python train.py --qk_norm=true --parallel_block=false --beta1=0.95 --precondition_frequency=20 --steps=24800 --batch_size=128 --lr_schedule="cosine" --final_lr_fraction=0.05
Rows from block 5, named by matrix and row number. Rows with one number belong to one attention dimension. Each number is 200 + 40 x the weight over the matrix's rms, rounded and kept within 0 to 999. All counts start at 0.
# q: attention query (model.blocks.5.attn.q.weight, 256x256), inputs 128-255
# k: attention key (model.blocks.5.attn.k.weight, 256x256), inputs 128-255
q.169,255,243,224,228,177,256,192,231,226,184,155,223,152,220,148,200,169,279,173,206,162,168,186,224,186,194,239,193,214,136,228,189,190,154,195,197,221,224,179,109,151,247,171,238,186,222,147,213,250,159,198,156,158,228,171,169,223,175,166,138,188,218,228,166,260,228,180,196,226,197,172,257,187,163,215,195,155,186,156,233,212,190,200,175,209,213,149,188,302,247,196,238,262,242,258,214,223,170,201,240,209,170,196,175,96,187,253,136,207,153,224,176,265,201,209,249,248,191,174,117,166,185,215,193,153,276,265,206
k.169,262,239,236,152,190,279,216,190,211,204,199,217,179,233,208,243,203,197,169,178,194,127,198,183,117,184,173,192,219,155,247,252,150,156,203,184,137,175,283,142,147,174,199,210,202,204,164,219,228,137,261,228,243,167,187,170,215,290,251,194,222,216,215,185,245,290,231,183,194,223,187,142,123,190,213,230,171,201,194,167,167,190,184,190,136,163,201,183,167,203,259,174,223,236,190,188,241,179,238,303,216,172,239,193,176,179,154,193,231,181,277,197,230,240,226,123,193,150,189,251,160,145,221,214,190,252,244,276
q.170,141,220,210,198,239,220,274,139,218,120,230,197,249,165,195,234,165,209,248,223,193,140,257,163,162,219,181,245,172,144,149,239,222,213,240,197,221,200,219,216,261,238,167,169,177,189,185,179,131,205,192,168,232,163,223,191,197,270,140,222,197,253,128,119,247,210,265,184,211,158,186,239,152,199,194,167,199,245,150,244,168,221,207,286,183,147,198,222,200,184,261,210,187,211,173,266,238,208,279,178,204,198,123,231,289,243,175,207,152,158,194,211,215,204,173,243,225,206,225,191,254,179,139,182,215,140,154,228
k.170,172,209,150,154,252,212,197,211,249,215,222,164,207,208,176,207,190,228,165,167,234,206,196,252,275,227,169,241,226,214,189,222,197,204,194,191,225,272,205,219,223,227,164,173,183,175,221,260,219,226,178,230,207,166,168,199,236,233,145,189,221,215,213,157,202,203,206,205,184,169,273,246,187,162,201,125,176,227,213,199,198,196,215,202,203,228,121,238,191,224,219,137,231,170,179,211,158,207,202,194,162,201,195,210,252,170,221,141,117,139,263,217,185,140,225,205,240,191,185,173,245,199,207,147,157,221,223,187
q.171,240,221,196,232,268,208,219,171,179,216,230,233,223,267,172,176,216,142,132,272,225,114,211,222,121,228,193,240,190,151,150,177,213,184,219,151,196,156,177,184,277,228,134,200,219,238,185,225,238,179,167,202,228,184,177,224,209,123,240,197,232,203,205,144,230,210,163,283,130,172,185,170,162,204,163,186,249,156,228,196,175,163,182,173,187,209,179,181,188,186,219,237,257,111,177,237,165,207,194,241,209,243,181,236,160,145,194,144,215,165,150,197,150,227,230,236,132,185,213,269,214,177,269,172,128,197,256,164
k.171,175,209,165,166,266,165,184,253,224,189,204,212,206,229,192,198,217,144,124,234,227,138,131,202,183,206,237,201,203,205,215,276,159,187,248,167,214,202,228,249,244,198,159,172,183,255,189,197,213,186,247,203,191,164,178,227,219,202,248,189,223,225,188,211,209,235,219,219,204,199,190,247,229,228,195,156,179,149,195,254,163,195,161,169,240,213,146,180,239,183,225,196,245,206,119,244,237,197,184,219,151,175,161,234,177,209,205,178,124,246,191,236,219,213,165,186,166,180,231,165,195,154,217,245,226,144,264,186
q.172,188,216,170,201,229,241,195,181,206,164,229,209,183,212,230,247,168,123,177,133,233,174,126,219,200,227,215,292,220,163,249,189,185,213,212,196,164,145,163,155,217,226,236,160,181,219,184,220,209,225,208,202,161,194,153,236,252,193,198,230,200,146,227,189,180,192,212,170,179,167,154,248,175,202,167,244,207,197,169,133,145,202,143,191,177,266,243,152,224,203,107,192,202,248,176,238,235,193,225,205,210,119,158,212,223,232,206,243,189,204,243,199,289,279,153,195,143,227,218,231,274,216,185,183,199,171,223,163
k.172,230,217,134,141,208,149,208,209,213,228,205,219,147,243,191,212,152,186,197,236,231,204,135,251,242,177,200,189,175,169,189,139,216,227,226,229,187,163,197,212,214,182,162,171,161,228,191,231,211,223,186,195,226,194,183,203,165,242,162,231,197,181,217,159,235,187,255,219,215,162,204,141,173,174,197,146,191,179,222,181,140,263,159,192,255,271,204,255,146,236,177,167,216,221,160,209,196,221,219,204,216,182,159,250,199,262,131,193,181,158,216,253,232,208,200,210,118,191,220,169,211,233,200,226,249,124,207,175
q.173,150,207,174,259,184,190,217,161,182,188,203,175,211,141,165,186,169,292,196,224,239,229,207,184,190,175,211,201,238,161,150,164,197,198,220,187,314,275,137,215,122,240,193,228,154,222,124,199,217,99,175,278,236,242,181,217,151,130,169,207,208,164,168,233,165,252,170,222,250,246,187,170,216,209,304,218,231,181,168,202,204,250,229,166,199,193,155,226,253,243,239,135,237,147,186,200,139,225,190,203,203,218,276,195,202,215,242,188,324,167,191,215,226,174,172,149,203,244,234,138,145,209,267,163,160,195,281,203
k.173,223,204,205,188,179,215,188,173,214,185,277,178,188,168,216,222,243,282,245,204,172,153,186,185,120,142,202,174,242,147,138,171,163,161,187,204,157,292,210,213,190,222,180,255,201,174,107,250,233,190,255,259,185,248,181,132,185,163,194,170,201,297,239,255,170,301,175,250,208,308,162,207,133,143,266,154,193,153,269,188,212,186,187,185,184,229,211,212,160,224,234,177,223,100,206,206,159,198,240,202,192,172,182,249,193,210,151,224,240,204,194,312,165,136,160,150,187,229,206,191,189,164,307,225,243,255,227,187
q.174,200,206,166,182,186,167,199,182,202,245,178,251,281,123,171,186,280,150,199,235,231,205,161,152,191,172,236,177,164,201,268,207,208,238,237,115,183,199,151,131,217,230,202,215,253,160,180,198,209,225,228,154,175,189,196,162,246,200,235,185,131,121,210,245,126,205,215,224,239,160,155,241,212,189,100,160,277,197,250,209,168,218,224,218,216,202,192,215,153,142,182,247,253,168,148,204,264,175,157,218,233,127,171,230,139,193,189,138,182,236,201,137,293,215,219,171,122,184,148,218,157,147,177,152,176,192,233,194
k.174,214,212,172,151,79,140,181,122,178,260,152,211,191,161,156,233,184,214,225,160,270,169,151,208,214,198,180,209,201,173,182,187,170,252,212,184,178,191,191,218,184,246,150,171,164,262,210,225,202,241,155,203,204,184,199,206,241,221,261,139,202,149,175,239,192,164,239,190,178,215,130,192,228,175,108,147,235,160,158,215,190,217,199,253,232,187,214,197,201,277,203,157,267,199,152,213,245,173,207,200,268,150,161,203,141,164,230,224,201,277,229,170,245,179,160,204,160,226,178,184,147,238,194,186,200,187,181,140
q.175,208,170,183,205,227,231,228,227,117,187,177,264,202,223,179,239,189,247,214,153,224,272,135,143,228,149,200,153,176,166,186,158,248,217,209,217,247,173,252,151,211,213,230,195,157,190,191,288,249,220,180,196,236,273,246,283,154,226,206,163,199,204,182,226,199,216,121,200,226,213,170,209,188,178,222,157,189,136,169,224,165,140,176,204,228,193,213,164,221,191,200,159,124,280,195,160,226,294,211,192,253,138,211,211,265,155,223,187,212,220,212,181,252,226,194,155,159,221,209,124,267,237,203,242,183,236,184,198
k.175,249,214,205,188,276,211,205,189,158,195,180,204,161,171,185,251,196,176,221,197,271,222,193,188,162,139,202,217,242,235,171,188,212,159,224,191,224,213,223,218,272,167,216,235,119,172,237,253,191,196,185,172,232,176,187,177,180,177,202,148,197,185,207,200,235,234,215,176,257,195,216,217,145,277,222,111,211,170,203,253,126,171,250,228,266,160,240,228,202,253,176,170,130,268,226,167,160,171,160,179,247,194,182,217,173,200,249,168,164,193,154,221,263,195,193,247,158,144,226,222,208,202,255,187,194,173,233,177
q.176,150,229,170,206,204,159,164,199,269,199,194,174,180,174,252,225,212,193,126,199,169,163,182,227,184,177,181,168,251,203,163,173,199,226,158,247,203,221,153,221,179,197,161,192,218,212,169,192,225,129,161,246,317,167,130,187,180,234,197,149,174,216,185,141,252,214,257,187,182,219,189,178,220,220,221,224,222,216,177,154,197,219,206,232,219,265,234,206,177,196,184,205,201,205,237,212,244,182,206,171,208,206,206,218,232,223,146,199,179,137,190,255,201,189,177,194,230,261,219,171,138,243,215,153,167,160,248,234
k.176,184,188,168,206,189,166,192,270,230,160,245,186,206,230,169,228,233,233,177,184,164,171,220,159,224,226,142,183,159,167,150,142,142,197,247,205,212,169,167,248,193,232,201,185,258,245,115,194,250,179,155,190,241,274,129,255,171,204,170,172,200,177,219,180,238,208,202,228,168,212,211,156,147,208,179,199,246,218,219,190,262,192,158,182,161,228,200,222,201,208,224,249,167,183,233,217,169,161,213,177,141,186,219,220,177,214,160,177,229,164,229,211,161,193,234,211,202,223,190,167,180,208,238,177,194,187,190,186
q.177,173,186,135,197,114,146,213,216,245,172,171,220,146,189,218,229,212,233,186,165,288,191,163,158,206,204,156,234,217,177,244,202,230,189,236,199,159,172,261,199,189,162,178,233,178,209,208,287,178,259,159,237,246,232,158,248,248,261,198,223,213,218,240,173,230,330,180,252,198,234,146,249,229,180,172,226,175,229,197,173,178,230,178,228,207,186,174,201,164,216,204,158,244,176,181,196,188,214,240,184,224,206,179,231,213,176,218,219,178,187,168,233,186,244,213,145,191,210,244,202,207,260,206,221,223,236,223,184
k.177,219,206,206,196,187,194,185,176,217,206,213,320,170,212,218,149,186,220,194,181,179,271,194,212,211,179,178,220,160,180,252,203,265,256,187,264,166,179,262,188,206,214,185,185,154,215,242,129,171,296,133,200,206,249,223,211,218,160,186,226,134,179,175,168,202,209,227,183,203,254,189,238,199,227,150,284,231,163,197,197,152,163,229,247,298,202,213,203,228,187,160,155,194,187,217,221,163,229,162,198,244,277,216,161,178,159,155,198,196,177,192,155,245,204,245,182,209,190,266,242,201,185,226,200,203,202,202,156
q.178,196,239,232,225,164,213,235,159,157,142,186,146,179,222,200,215,206,197,172,166,157,152,189,219,181,193,225,133,207,166,199,160,194,182,147,227,162,157,198,221,206,193,205,93,151,232,164,164,162,164,241,136,184,230,247,187,170,191,165,172,207,150,250,142,227,145,209,186,196,243,248,151,203,175,230,191,123,202,186,154,160,208,254,241,251,168,241,243,215,138,196,167,185,276,200,240,217,182,192,194,211,236,185,143,171,191,198,215,225,189,219,176,203,167,214,133,195,225,195,232,197,193,205,165,251,224,196,205
k.178,258,167,222,119,173,236,239,212,197,177,178,222,168,200,243,204,249,210,224,229,175,186,182,200,194,215,245,169,234,126,199,224,212,217,243,205,217,177,182,194,197,203,236,188,207,185,217,215,215,217,234,158,212,158,155,193,220,196,207,235,150,190,162,177,207,196,224,231,187,187,199,176,173,209,245,153,131,245,179,209,191,214,169,211,216,176,219,221,208,190,175,197,212,268,208,166,178,228,193,200,207,253,119,230,202,210,191,213,146,193,182,198,236,192,204,194,272,214,181,142,184,204,155,168,201,252,202,212
q.179,271,245,129,234,197,114,202,167,168,200,231,245,200,264,180,215,156,131,230,230,182,215,207,167,182,193,181,202,179,171,232,236,213,206,196,205,259,217,242,156,262,202,234,143,168,155,143,240,214,161,168,262,263,162,147,179,249,246,188,147,179,142,243,118,168,243,216,197,222,148,232,153,196,98,203,243,238,134,189,184,186,177,231,200,227,166,187,172,258,167,213,190,270,238,173,153,158,230,266,166,197,221,152,178,171,191,113,221,213,236,130,234,216,261,254,189,209,218,250,185,180,146,195,257,129,189,190,239
k.179,254,214,201,185,198,146,173,204,194,127,195,258,137,219,262,270,169,147,244,236,189,198,170,225,205,176,231,213,147,169,243,266,219,164,216,218,197,265,220,249,129,232,201,227,204,257,190,237,187,233,236,270,250,183,161,158,200,195,189,233,172,187,288,235,204,151,259,205,241,215,153,196,245,215,155,218,271,187,242,153,134,145,232,251,263,168,274,214,299,220,166,222,241,208,191,144,195,184,208,146,208,165,202,214,120,156,119,167,198,166,149,240,224,167,209,172,168,221,258,209,199,184,268,242,196,142,239,183
q.180,166,142,209,231,155,165,211,171,159,181,170,196,216,235,135,125,173,217,252,182,181,240,218,211,213,239,195,234,223,254,227,182,208,211,208,236,235,119,216,168,212,234,219,222,187,122,228,245,233,211,176,195,203,185,223,282,254,179,215,202,220,159,199,291,208,311,200,237,207,185,201,220,260,136,107,214,192,223,268,165,176,287,254,224,174,254,217,189,175,250,199,263,170,147,193,151,193,189,133,133,197,268,182,158,202,201,249,157,199,322,238,265,197,172,172,231,198,222,203,181,115,166,241,225,182,211,264,207
k.180,130,172,225,188,205,177,180,176,194,170,142,211,201,144,176,186,182,253,238,178,248,221,216,288,214,230,179,260,212,246,187,231,279,193,180,213,178,118,235,228,182,166,273,188,141,135,287,186,182,179,195,94,291,260,201,175,271,173,199,174,178,214,213,275,148,282,199,169,157,205,223,243,265,203,129,152,134,268,178,170,229,218,256,152,174,227,219,226,188,179,253,138,191,145,157,180,219,177,187,194,167,240,238,183,161,276,211,220,230,206,206,207,224,163,171,255,171,233,160,157,155,229,195,246,169,162,224,197
q.181,181,201,182,198,218,283,214,186,249,256,242,212,165,214,260,227,223,188,164,241,216,241,217,162,222,213,173,226,161,182,158,212,153,190,231,215,160,220,193,187,204,226,232,208,208,150,235,217,224,125,178,283,144,197,172,243,156,155,204,194,164,233,262,183,156,242,265,163,195,174,144,216,228,251,168,209,227,228,222,200,266,144,158,144,169,201,187,238,175,190,235,189,172,145,211,215,254,146,219,246,220,253,214,194,222,192,193,246,211,188,195,179,201,217,232,220,176,218,209,191,177,166,230,159,138,163,204,253
k.181,274,185,181,162,164,173,210,212,239,226,174,221,207,233,194,154,245,264,225,234,234,239,175,177,198,199,203,205,208,148,191,155,169,166,211,220,198,224,190,206,214,237,210,135,199,234,166,182,197,156,187,201,269,184,191,213,195,194,222,221,183,242,200,233,188,145,234,210,168,176,172,215,240,164,204,170,226,171,212,189,270,114,132,239,131,203,193,156,171,198,159,210,223,190,212,209,280,139,209,220,199,225,230,166,166,173,241,185,245,202,247,189,232,184,252,166,106,223,171,218,126,228,234,236,115,159,206,191
q.182,218,203,190,179,175,155,281,244,213,237,169,228,259,153,149,165,223,145,230,191,243,175,209,180,205,231,189,220,248,191,224,297,252,182,182,217,168,258,293,120,229,251,215,235,172,157,193,182,181,203,157,180,273,180,236,189,226,223,215,168,167,208,232,261,224,213,223,207,100,221,214,219,149,168,174,205,235,150,208,154,179,268,203,215,233,222,163,233,203,197,179,183,244,216,164,142,234,95,196,198,137,162,176,178,242,176,257,163,181,178,136,156,185,215,166,179,150,177,237,190,276,197,145,125,255,188,175,161
k.182,177,219,213,165,205,201,262,114,204,240,147,193,204,186,181,181,184,234,255,217,188,154,281,229,236,187,198,213,253,210,212,216,250,200,161,205,202,227,227,213,221,175,148,155,251,188,194,220,214,235,227,147,167,197,224,192,273,245,211,163,243,162,188,222,275,179,236,149,123,245,257,196,169,260,140,261,205,153,158,151,211,174,246,213,179,201,163,191,267,219,183,197,206,172,197,168,178,133,231,213,216,155,200,219,197,168,188,219,156,230,217,170,246,199,160,204,165,149,294,191,225,228,200,189,289,178,259,150
q.183,142,181,205,253,249,213,227,141,141,192,215,167,231,150,255,248,233,198,170,187,180,160,219,154,177,194,166,235,218,194,210,207,190,222,221,171,262,218,138,137,236,191,186,227,192,223,215,222,180,235,185,246,230,217,232,190,182,134,193,183,211,135,182,222,227,211,198,214,209,217,187,180,170,158,266,210,229,223,225,272,298,282,220,264,240,155,198,242,111,228,191,177,233,199,153,167,182,131,180,201,146,194,174,194,223,223,156,227,232,146,258,209,115,212,215,161,131,189,177,137,236,164,223,178,211,200,229,239
k.183,155,229,231,246,145,210,212,110,179,257,243,160,185,185,218,214,242,230,142,223,193,212,211,181,225,228,207,261,175,198,235,257,224,193,181,206,257,184,182,225,184,181,159,185,211,205,210,200,173,220,147,191,267,285,230,216,179,170,168,181,290,143,189,197,225,240,197,296,241,226,218,200,186,218,240,149,167,230,232,190,199,240,157,251,229,141,242,272,189,171,198,154,252,152,181,168,147,182,196,206,207,200,204,247,215,180,219,273,183,164,252,241,172,205,180,164,254,219,175,268,224,195,286,180,164,198,173,152
q.184,129,205,138,131,168,175,228,180,248,197,199,199,178,146,186,171,180,256,181,159,174,239,158,212,155,196,217,270,174,241,156,172,233,140,204,181,181,199,223,225,235,206,181,202,198,189,173,166,207,202,221,191,215,210,152,207,144,199,251,253,202,205,206,181,182,172,203,208,206,173,221,254,243,202,194,184,139,197,226,249,174,190,117,120,153,235,196,241,265,206,239,207,228,171,160,167,273,158,177,249,153,168,170,191,179,164,237,248,210,174,178,158,232,210,138,185,217,185,245,203,120,197,219,214,129,203,170,159
k.184,215,161,204,148,292,119,223,227,299,259,212,180,172,147,211,171,205,196,202,210,247,253,184,223,204,166,179,210,227,148,168,200,266,242,216,244,228,256,222,199,207,211,158,177,203,178,175,143,230,234,189,253,219,240,185,228,257,228,211,202,206,234,163,187,178,159,241,188,169,221,179,213,286,162,213,216,152,199,221,178,188,284,183,160,198,269,210,195,149,199,229,233,205,238,174,201,315,165,211,169,168,175,172,150,253,177,174,279,196,143,191,228,197,193,170,141,179,201,246,181,154,229,211,220,111,243,201,219
q.185,192,193,158,219,182,259,169,205,160,233,207,213,211,167,282,246,208,165,163,156,246,178,214,199,186,164,211,190,246,176,255,275,181,91,250,174,182,216,184,185,247,191,174,225,170,162,180,199,179,256,205,240,144,179,281,145,169,213,161,225,208,193,205,184,166,284,218,211,201,241,209,237,217,181,196,270,237,177,134,165,179,132,194,190,306,232,194,207,202,109,180,206,188,140,246,184,225,155,160,222,181,182,199,200,273,224,172,146,300,243,228,167,203,229,179,159,195,174,173,180,138,218,212,180,149,199,217,231
k.185,170,148,187,171,164,180,257,228,248,220,189,209,86,219,219,195,262,254,206,190,164,132,197,183,164,137,234,221,178,216,203,191,277,210,168,222,208,161,243,279,219,171,193,192,234,158,182,187,184,198,204,186,257,198,273,169,202,221,266,163,189,185,271,205,214,242,195,174,154,176,109,258,162,183,262,180,168,118,205,195,211,231,210,230,212,169,158,212,195,193,179,140,200,198,171,202,199,178,222,202,168,215,155,178,242,319,187,213,228,233,180,204,209,203,225,224,114,216,175,254,191,169,139,204,201,219,157,117
q.186,210,235,226,207,189,234,209,155,202,287,276,218,198,191,280,230,202,156,185,209,165,175,238,187,152,202,221,213,215,147,196,145,205,203,196,201,214,213,247,181,242,166,209,233,214,183,163,211,215,168,193,182,245,150,197,214,206,252,189,235,168,206,238,169,179,187,210,163,173,230,200,201,156,177,199,166,176,174,168,207,220,180,172,207,260,183,185,192,189,246,245,176,179,211,214,254,187,191,256,208,173,190,198,214,200,195,184,157,208,182,255,235,240,156,256,249,201,214,222,128,163,216,166,189,156,194,209,164
k.186,159,191,252,185,285,190,196,203,177,180,174,249,237,219,178,279,193,213,193,124,209,207,223,152,217,227,203,219,235,183,171,248,183,174,202,177,246,287,173,198,243,238,210,235,210,248,185,173,231,135,257,173,208,167,169,265,219,234,178,260,168,203,205,166,214,187,187,212,213,251,153,212,211,198,136,181,167,187,119,195,192,190,238,128,176,205,204,202,148,216,246,175,187,238,131,207,210,190,228,219,203,198,186,185,212,131,198,179,172,188,207,198,163,211,206,214,194,196,182,176,160,187,252,186,153,239,202,177
q.187,177,217,208,212,198,203,201,210,199,224,112,182,164,213,179,209,152,161,180,190,193,263,186,202,193,248,167,191,194,209,191,195,238,249,91,257,159,148,214,209,226,172,214,180,136,218,180,142,166,214,256,216,200,152,197,230,186,217,193,221,163,226,183,232,230,243,187,177,224,251,186,215,183,215,148,154,179,196,176,168,174,227,248,166,213,265,165,169,207,226,167,124,150,222,155,187,247,180,190,211,249,183,161,189,234,226,186,137,173,261,229,243,225,193,185,217,269,278,159,156,201,253,205,125,196,260,154,165
k.187,138,193,202,223,163,196,207,178,166,186,189,180,203,193,75,168,253,198,216,206,145,262,208,227,239,207,194,248,183,126,192,153,220,229,262,188,223,200,249,215,177,168,255,157,204,196,185,142,153,163,222,232,204,150,191,264,131,170,180,156,196,199,231,159,260,179,150,216,191,184,176,253,166,258,127,224,209,224,206,238,150,216,223,223,224,122,243,256,163,229,207,194,128,180,248,191,212,167,188,186,212,215,320,209,214,250,218,206,206,259,251,149,229,232,181,162,205,244,178,155,226,262,156,196,250,170,157,171
q.188,195,146,174,141,205,265,200,187,227,207,239,200,256,213,227,120,185,198,198,209,172,183,161,131,148,228,205,206,254,251,206,216,196,236,190,224,162,219,194,201,152,233,218,237,208,164,266,253,299,161,175,205,224,189,198,169,166,167,247,180,261,231,187,182,246,201,189,282,129,227,194,232,222,218,277,244,264,166,192,202,203,189,204,188,154,248,190,223,241,209,236,173,249,213,113,278,223,203,122,170,123,218,148,122,185,226,263,191,189,238,144,242,147,245,261,275,194,157,211,208,211,229,213,209,190,179,251,195
k.188,249,202,187,150,210,247,249,178,196,152,213,162,146,217,209,179,239,215,222,214,95,232,199,234,267,220,202,178,259,244,242,222,159,187,247,197,186,267,224,200,196,178,178,190,223,232,264,218,232,170,229,185,141,177,164,161,187,171,198,208,207,228,183,181,120,144,232,207,221,277,220,249,217,293,159,199,309,159,212,172,173,250,225,224,146,247,217,151,174,238,157,265,160,117,173,249,171,239,198,212,236,239,134,138,233,210,164,183,154,170,188,169,157,185,214,252,170,212,121,152,166,199,172,210,117,206,242,221
q.189,158,122,214,235,217,147,164,245,211,176,173,229,188,232,154,225,226,214,199,206,211,240,191,161,210,174,244,191,185,228,208,186,234,163,250,252,261,171,203,192,215,206,211,203,174,246,151,189,139,200,156,166,165,244,281,207,139,307,207,253,167,144,79,201,220,123,162,182,198,188,170,175,247,111,145,149,196,160,209,148,138,211,274,248,221,167,167,230,176,167,206,242,125,184,215,188,245,194,231,179,205,158,260,178,226,254,251,84,183,201,156,215,278,203,204,178,188,145,206,261,193,216,212,169,201,219,172,196
k.189,279,252,247,259,194,210,212,214,218,226,227,188,214,218,122,178,206,173,182,231,185,214,225,218,212,180,197,250,148,241,242,207,232,217,221,194,277,249,242,228,279,208,294,165,150,243,202,148,175,168,138,119,164,184,243,182,115,177,168,207,151,224,244,192,227,219,215,228,204,215,176,225,229,216,184,171,177,164,255,211,135,245,169,192,164,202,202,158,201,228,219,212,162,215,248,202,231,153,173,192,221,201,200,220,195,226,197,192,206,265,118,192,198,205,216,237,196,188,208,272,212,203,312,211,241,205,149,145
q.190,122,199,173,294,192,182,221,212,231,230,179,235,229,154,209,184,210,160,196,172,169,209,230,105,163,181,212,179,165,214,169,217,215,227,198,221,175,166,220,220,204,225,189,171,168,232,143,231,176,203,148,200,229,185,273,174,239,262,180,214,185,117,261,173,197,142,201,175,201,207,211,271,204,191,201,144,200,161,290,184,211,243,200,187,285,191,179,202,140,184,211,222,159,223,216,176,213,217,161,198,249,232,185,130,221,155,152,214,211,222,209,208,253,269,190,182,219,193,190,222,195,257,212,136,221,196,206,239
k.190,186,195,212,185,197,174,219,184,238,179,196,269,181,190,251,206,213,213,239,157,217,233,224,213,133,204,211,179,223,213,192,202,219,218,160,198,163,198,271,219,186,171,188,141,202,230,165,232,177,209,225,144,239,198,229,208,194,231,250,235,193,137,231,170,179,202,212,155,219,189,150,190,128,257,234,223,231,237,206,170,173,169,207,246,268,223,173,191,146,223,234,262,184,222,183,159,218,220,225,206,230,234,239,189,207,232,235,140,252,210,155,159,207,197,165,270,257,179,172,163,141,189,179,158,213,257,231,194
q.191,196,197,138,169,193,176,217,164,183,222,207,195,214,210,200,195,261,283,259,173,161,171,220,148,209,144,207,236,156,184,141,156,193,256,152,184,229,227,157,141,219,187,216,215,173,120,191,183,165,226,188,201,273,226,212,175,256,225,163,191,198,260,189,224,217,195,221,242,210,208,184,170,157,243,198,210,249,256,170,246,192,278,227,267,197,229,192,121,205,210,220,170,217,169,215,196,255,222,204,220,273,173,198,189,191,253,221,212,185,216,169,212,182,152,197,172,209,167,178,164,203,259,225,185,188,168,160,220
k.191,175,168,210,203,216,184,231,129,201,202,169,160,264,128,185,206,212,214,214,248,159,211,188,186,285,179,176,191,227,228,205,156,207,203,237,212,202,172,151,213,242,183,201,234,172,190,200,193,219,198,93,210,207,259,220,179,229,234,161,113,175,195,176,184,194,185,247,199,240,219,187,243,195,246,153,173,232,191,232,230,211,209,214,206,246,213,159,186,173,172,156,187,137,238,232,129,208,153,235,225,174,251,251,190,131,219,230,197,197,206,224,195,223,165,190,195,258,221,221,181,172,242,251,214,224,204,152,195
q.192,215,104,243,192,260,166,242,173,235,128,52,226,155,151,229,169,139,145,235,141,246,179,229,139,197,174,157,229,192,203,240,217,193,206,204,221,128,270,215,158,148,164,223,87,252,189,253,97,181,251,252,230,234,152,181,226,156,203,180,188,211,190,177,230,266,128,138,222,158,194,118,234,78,161,205,150,131,210,235,184,149,213,195,206,157,237,258,202,119,182,213,222,226,264,233,229,166,161,271,233,237,262,225,267,233,201,195,225,173,201,63,184,221,222,255,199,161,165,193,124,181,125,239,217,195,233,151,214
k.192,262,203,181,235,226,189,164,197,212,255,178,176,181,248,227,222,143,270,188,172,220,191,246,208,228,269,232,182,167,251,165,183,241,225,174,194,187,187,229,224,241,173,263,220,149,232,210,193,255,205,157,251,201,249,150,226,205,127,183,271,148,163,168,187,313,196,250,144,241,269,262,262,190,166,163,133,159,226,177,228,232,172,238,154,184,175,173,178,183,253,148,178,176,230,204,133,135,127,234,162,249,201,215,111,211,264,224,274,175,225,142,164,222,201,184,241,245,237,278,204,251,205,207,225,227,242,167,221
q.193,237,124,265,250,264,229,204,167,174,200,251,161,242,163,162,200,186,276,266,179,238,199,191,234,238,133,178,226,168,178,180,230,202,198,195,212,171,271,153,186,179,222,198,211,210,175,254,137,241,198,121,170,178,245,142,164,191,202,106,212,133,267,201,265,232,188,207,209,218,226,261,241,225,265,206,181,197,205,214,184,226,155,198,190,193,161,233,167,262,131,201,183,100,169,242,173,218,211,188,189,230,172,293,214,230,192,201,200,199,141,240,66,254,241,241,170,234,215,139,222,216,233,183,184,186,221,216,203
k.193,251,213,212,250,207,211,282,190,182,179,220,223,176,173,193,159,200,178,128,217,224,217,138,163,280,201,284,227,235,137,229,182,137,239,223,150,237,232,199,221,216,156,141,200,209,116,222,217,214,141,192,190,149,215,201,227,169,216,179,200,204,236,137,206,175,135,190,234,201,179,211,214,196,190,191,194,171,247,136,217,108,247,202,249,179,150,174,206,210,185,224,278,144,139,145,139,190,161,224,176,243,198,200,233,195,195,217,135,164,218,240,111,279,218,223,243,213,230,193,181,202,188,217,171,170,286,176,210
q.194,208,231,187,202,214,186,161,206,189,220,147,190,183,303,249,249,222,200,273,259,180,162,180,189,298,239,217,137,115,234,229,204,173,181,192,204,175,213,255,210,276,189,255,232,203,198,140,164,251,214,244,241,170,180,220,213,230,223,151,215,208,162,194,168,219,264,173,198,207,241,146,208,347,202,164,223,150,136,236,201,224,280,163,248,187,174,206,277,184,158,217,156,229,192,191,157,136,173,193,193,242,257,217,220,145,279,249,222,175,177,237,211,158,191,124,190,186,193,197,189,185,211,257,214,197,124,187,222
k.194,157,222,172,182,206,225,125,212,237,135,154,165,157,245,136,203,220,170,241,205,206,131,122,207,159,283,235,201,201,253,302,232,164,209,110,151,151,182,167,182,186,197,158,129,122,177,288,194,227,172,216,221,184,156,257,262,211,182,240,265,200,162,162,183,154,217,171,203,203,202,184,263,215,256,212,193,126,174,170,153,118,285,192,195,139,181,265,241,161,164,185,210,174,112,172,128,266,204,249,237,267,211,211,267,182,199,156,267,220,184,212,225,187,216,179,177,213,247,183,194,160,187,207,174,261,162,156,240
q.195,223,192,126,153,242,268,142,143,257,187,220,235,141,237,237,252,196,219,240,153,167,215,177,225,129,186,250,194,169,254,288,244,243,209,196,174,222,167,218,227,131,179,295,166,205,214,237,197,222,243,260,305,214,215,254,232,290,143,216,250,191,192,221,183,206,200,122,154,286,253,171,86,139,230,170,220,164,193,216,199,216,210,207,207,194,180,285,183,202,158,183,208,189,174,210,201,272,294,180,191,262,145,220,166,238,177,142,175,207,236,209,227,216,199,226,129,319,253,189,220,212,145,205,134,209,161,217,224
k.195,231,273,167,190,156,227,196,187,183,224,214,226,169,216,180,195,177,180,163,187,242,227,166,138,189,234,270,205,239,253,261,170,184,201,135,147,180,167,253,214,289,119,185,188,211,134,207,113,207,168,189,201,219,156,221,163,258,114,185,228,185,233,200,204,327,240,170,167,220,242,222,189,144,99,174,170,182,174,181,258,180,197,156,184,197,245,163,205,111,203,175,282,126,183,292,258,167,224,158,220,209,244,207,256,180,237,178,214,182,199,112,156,194,204,196,265,218,234,210,209,156,182,199,224,165,189,196,204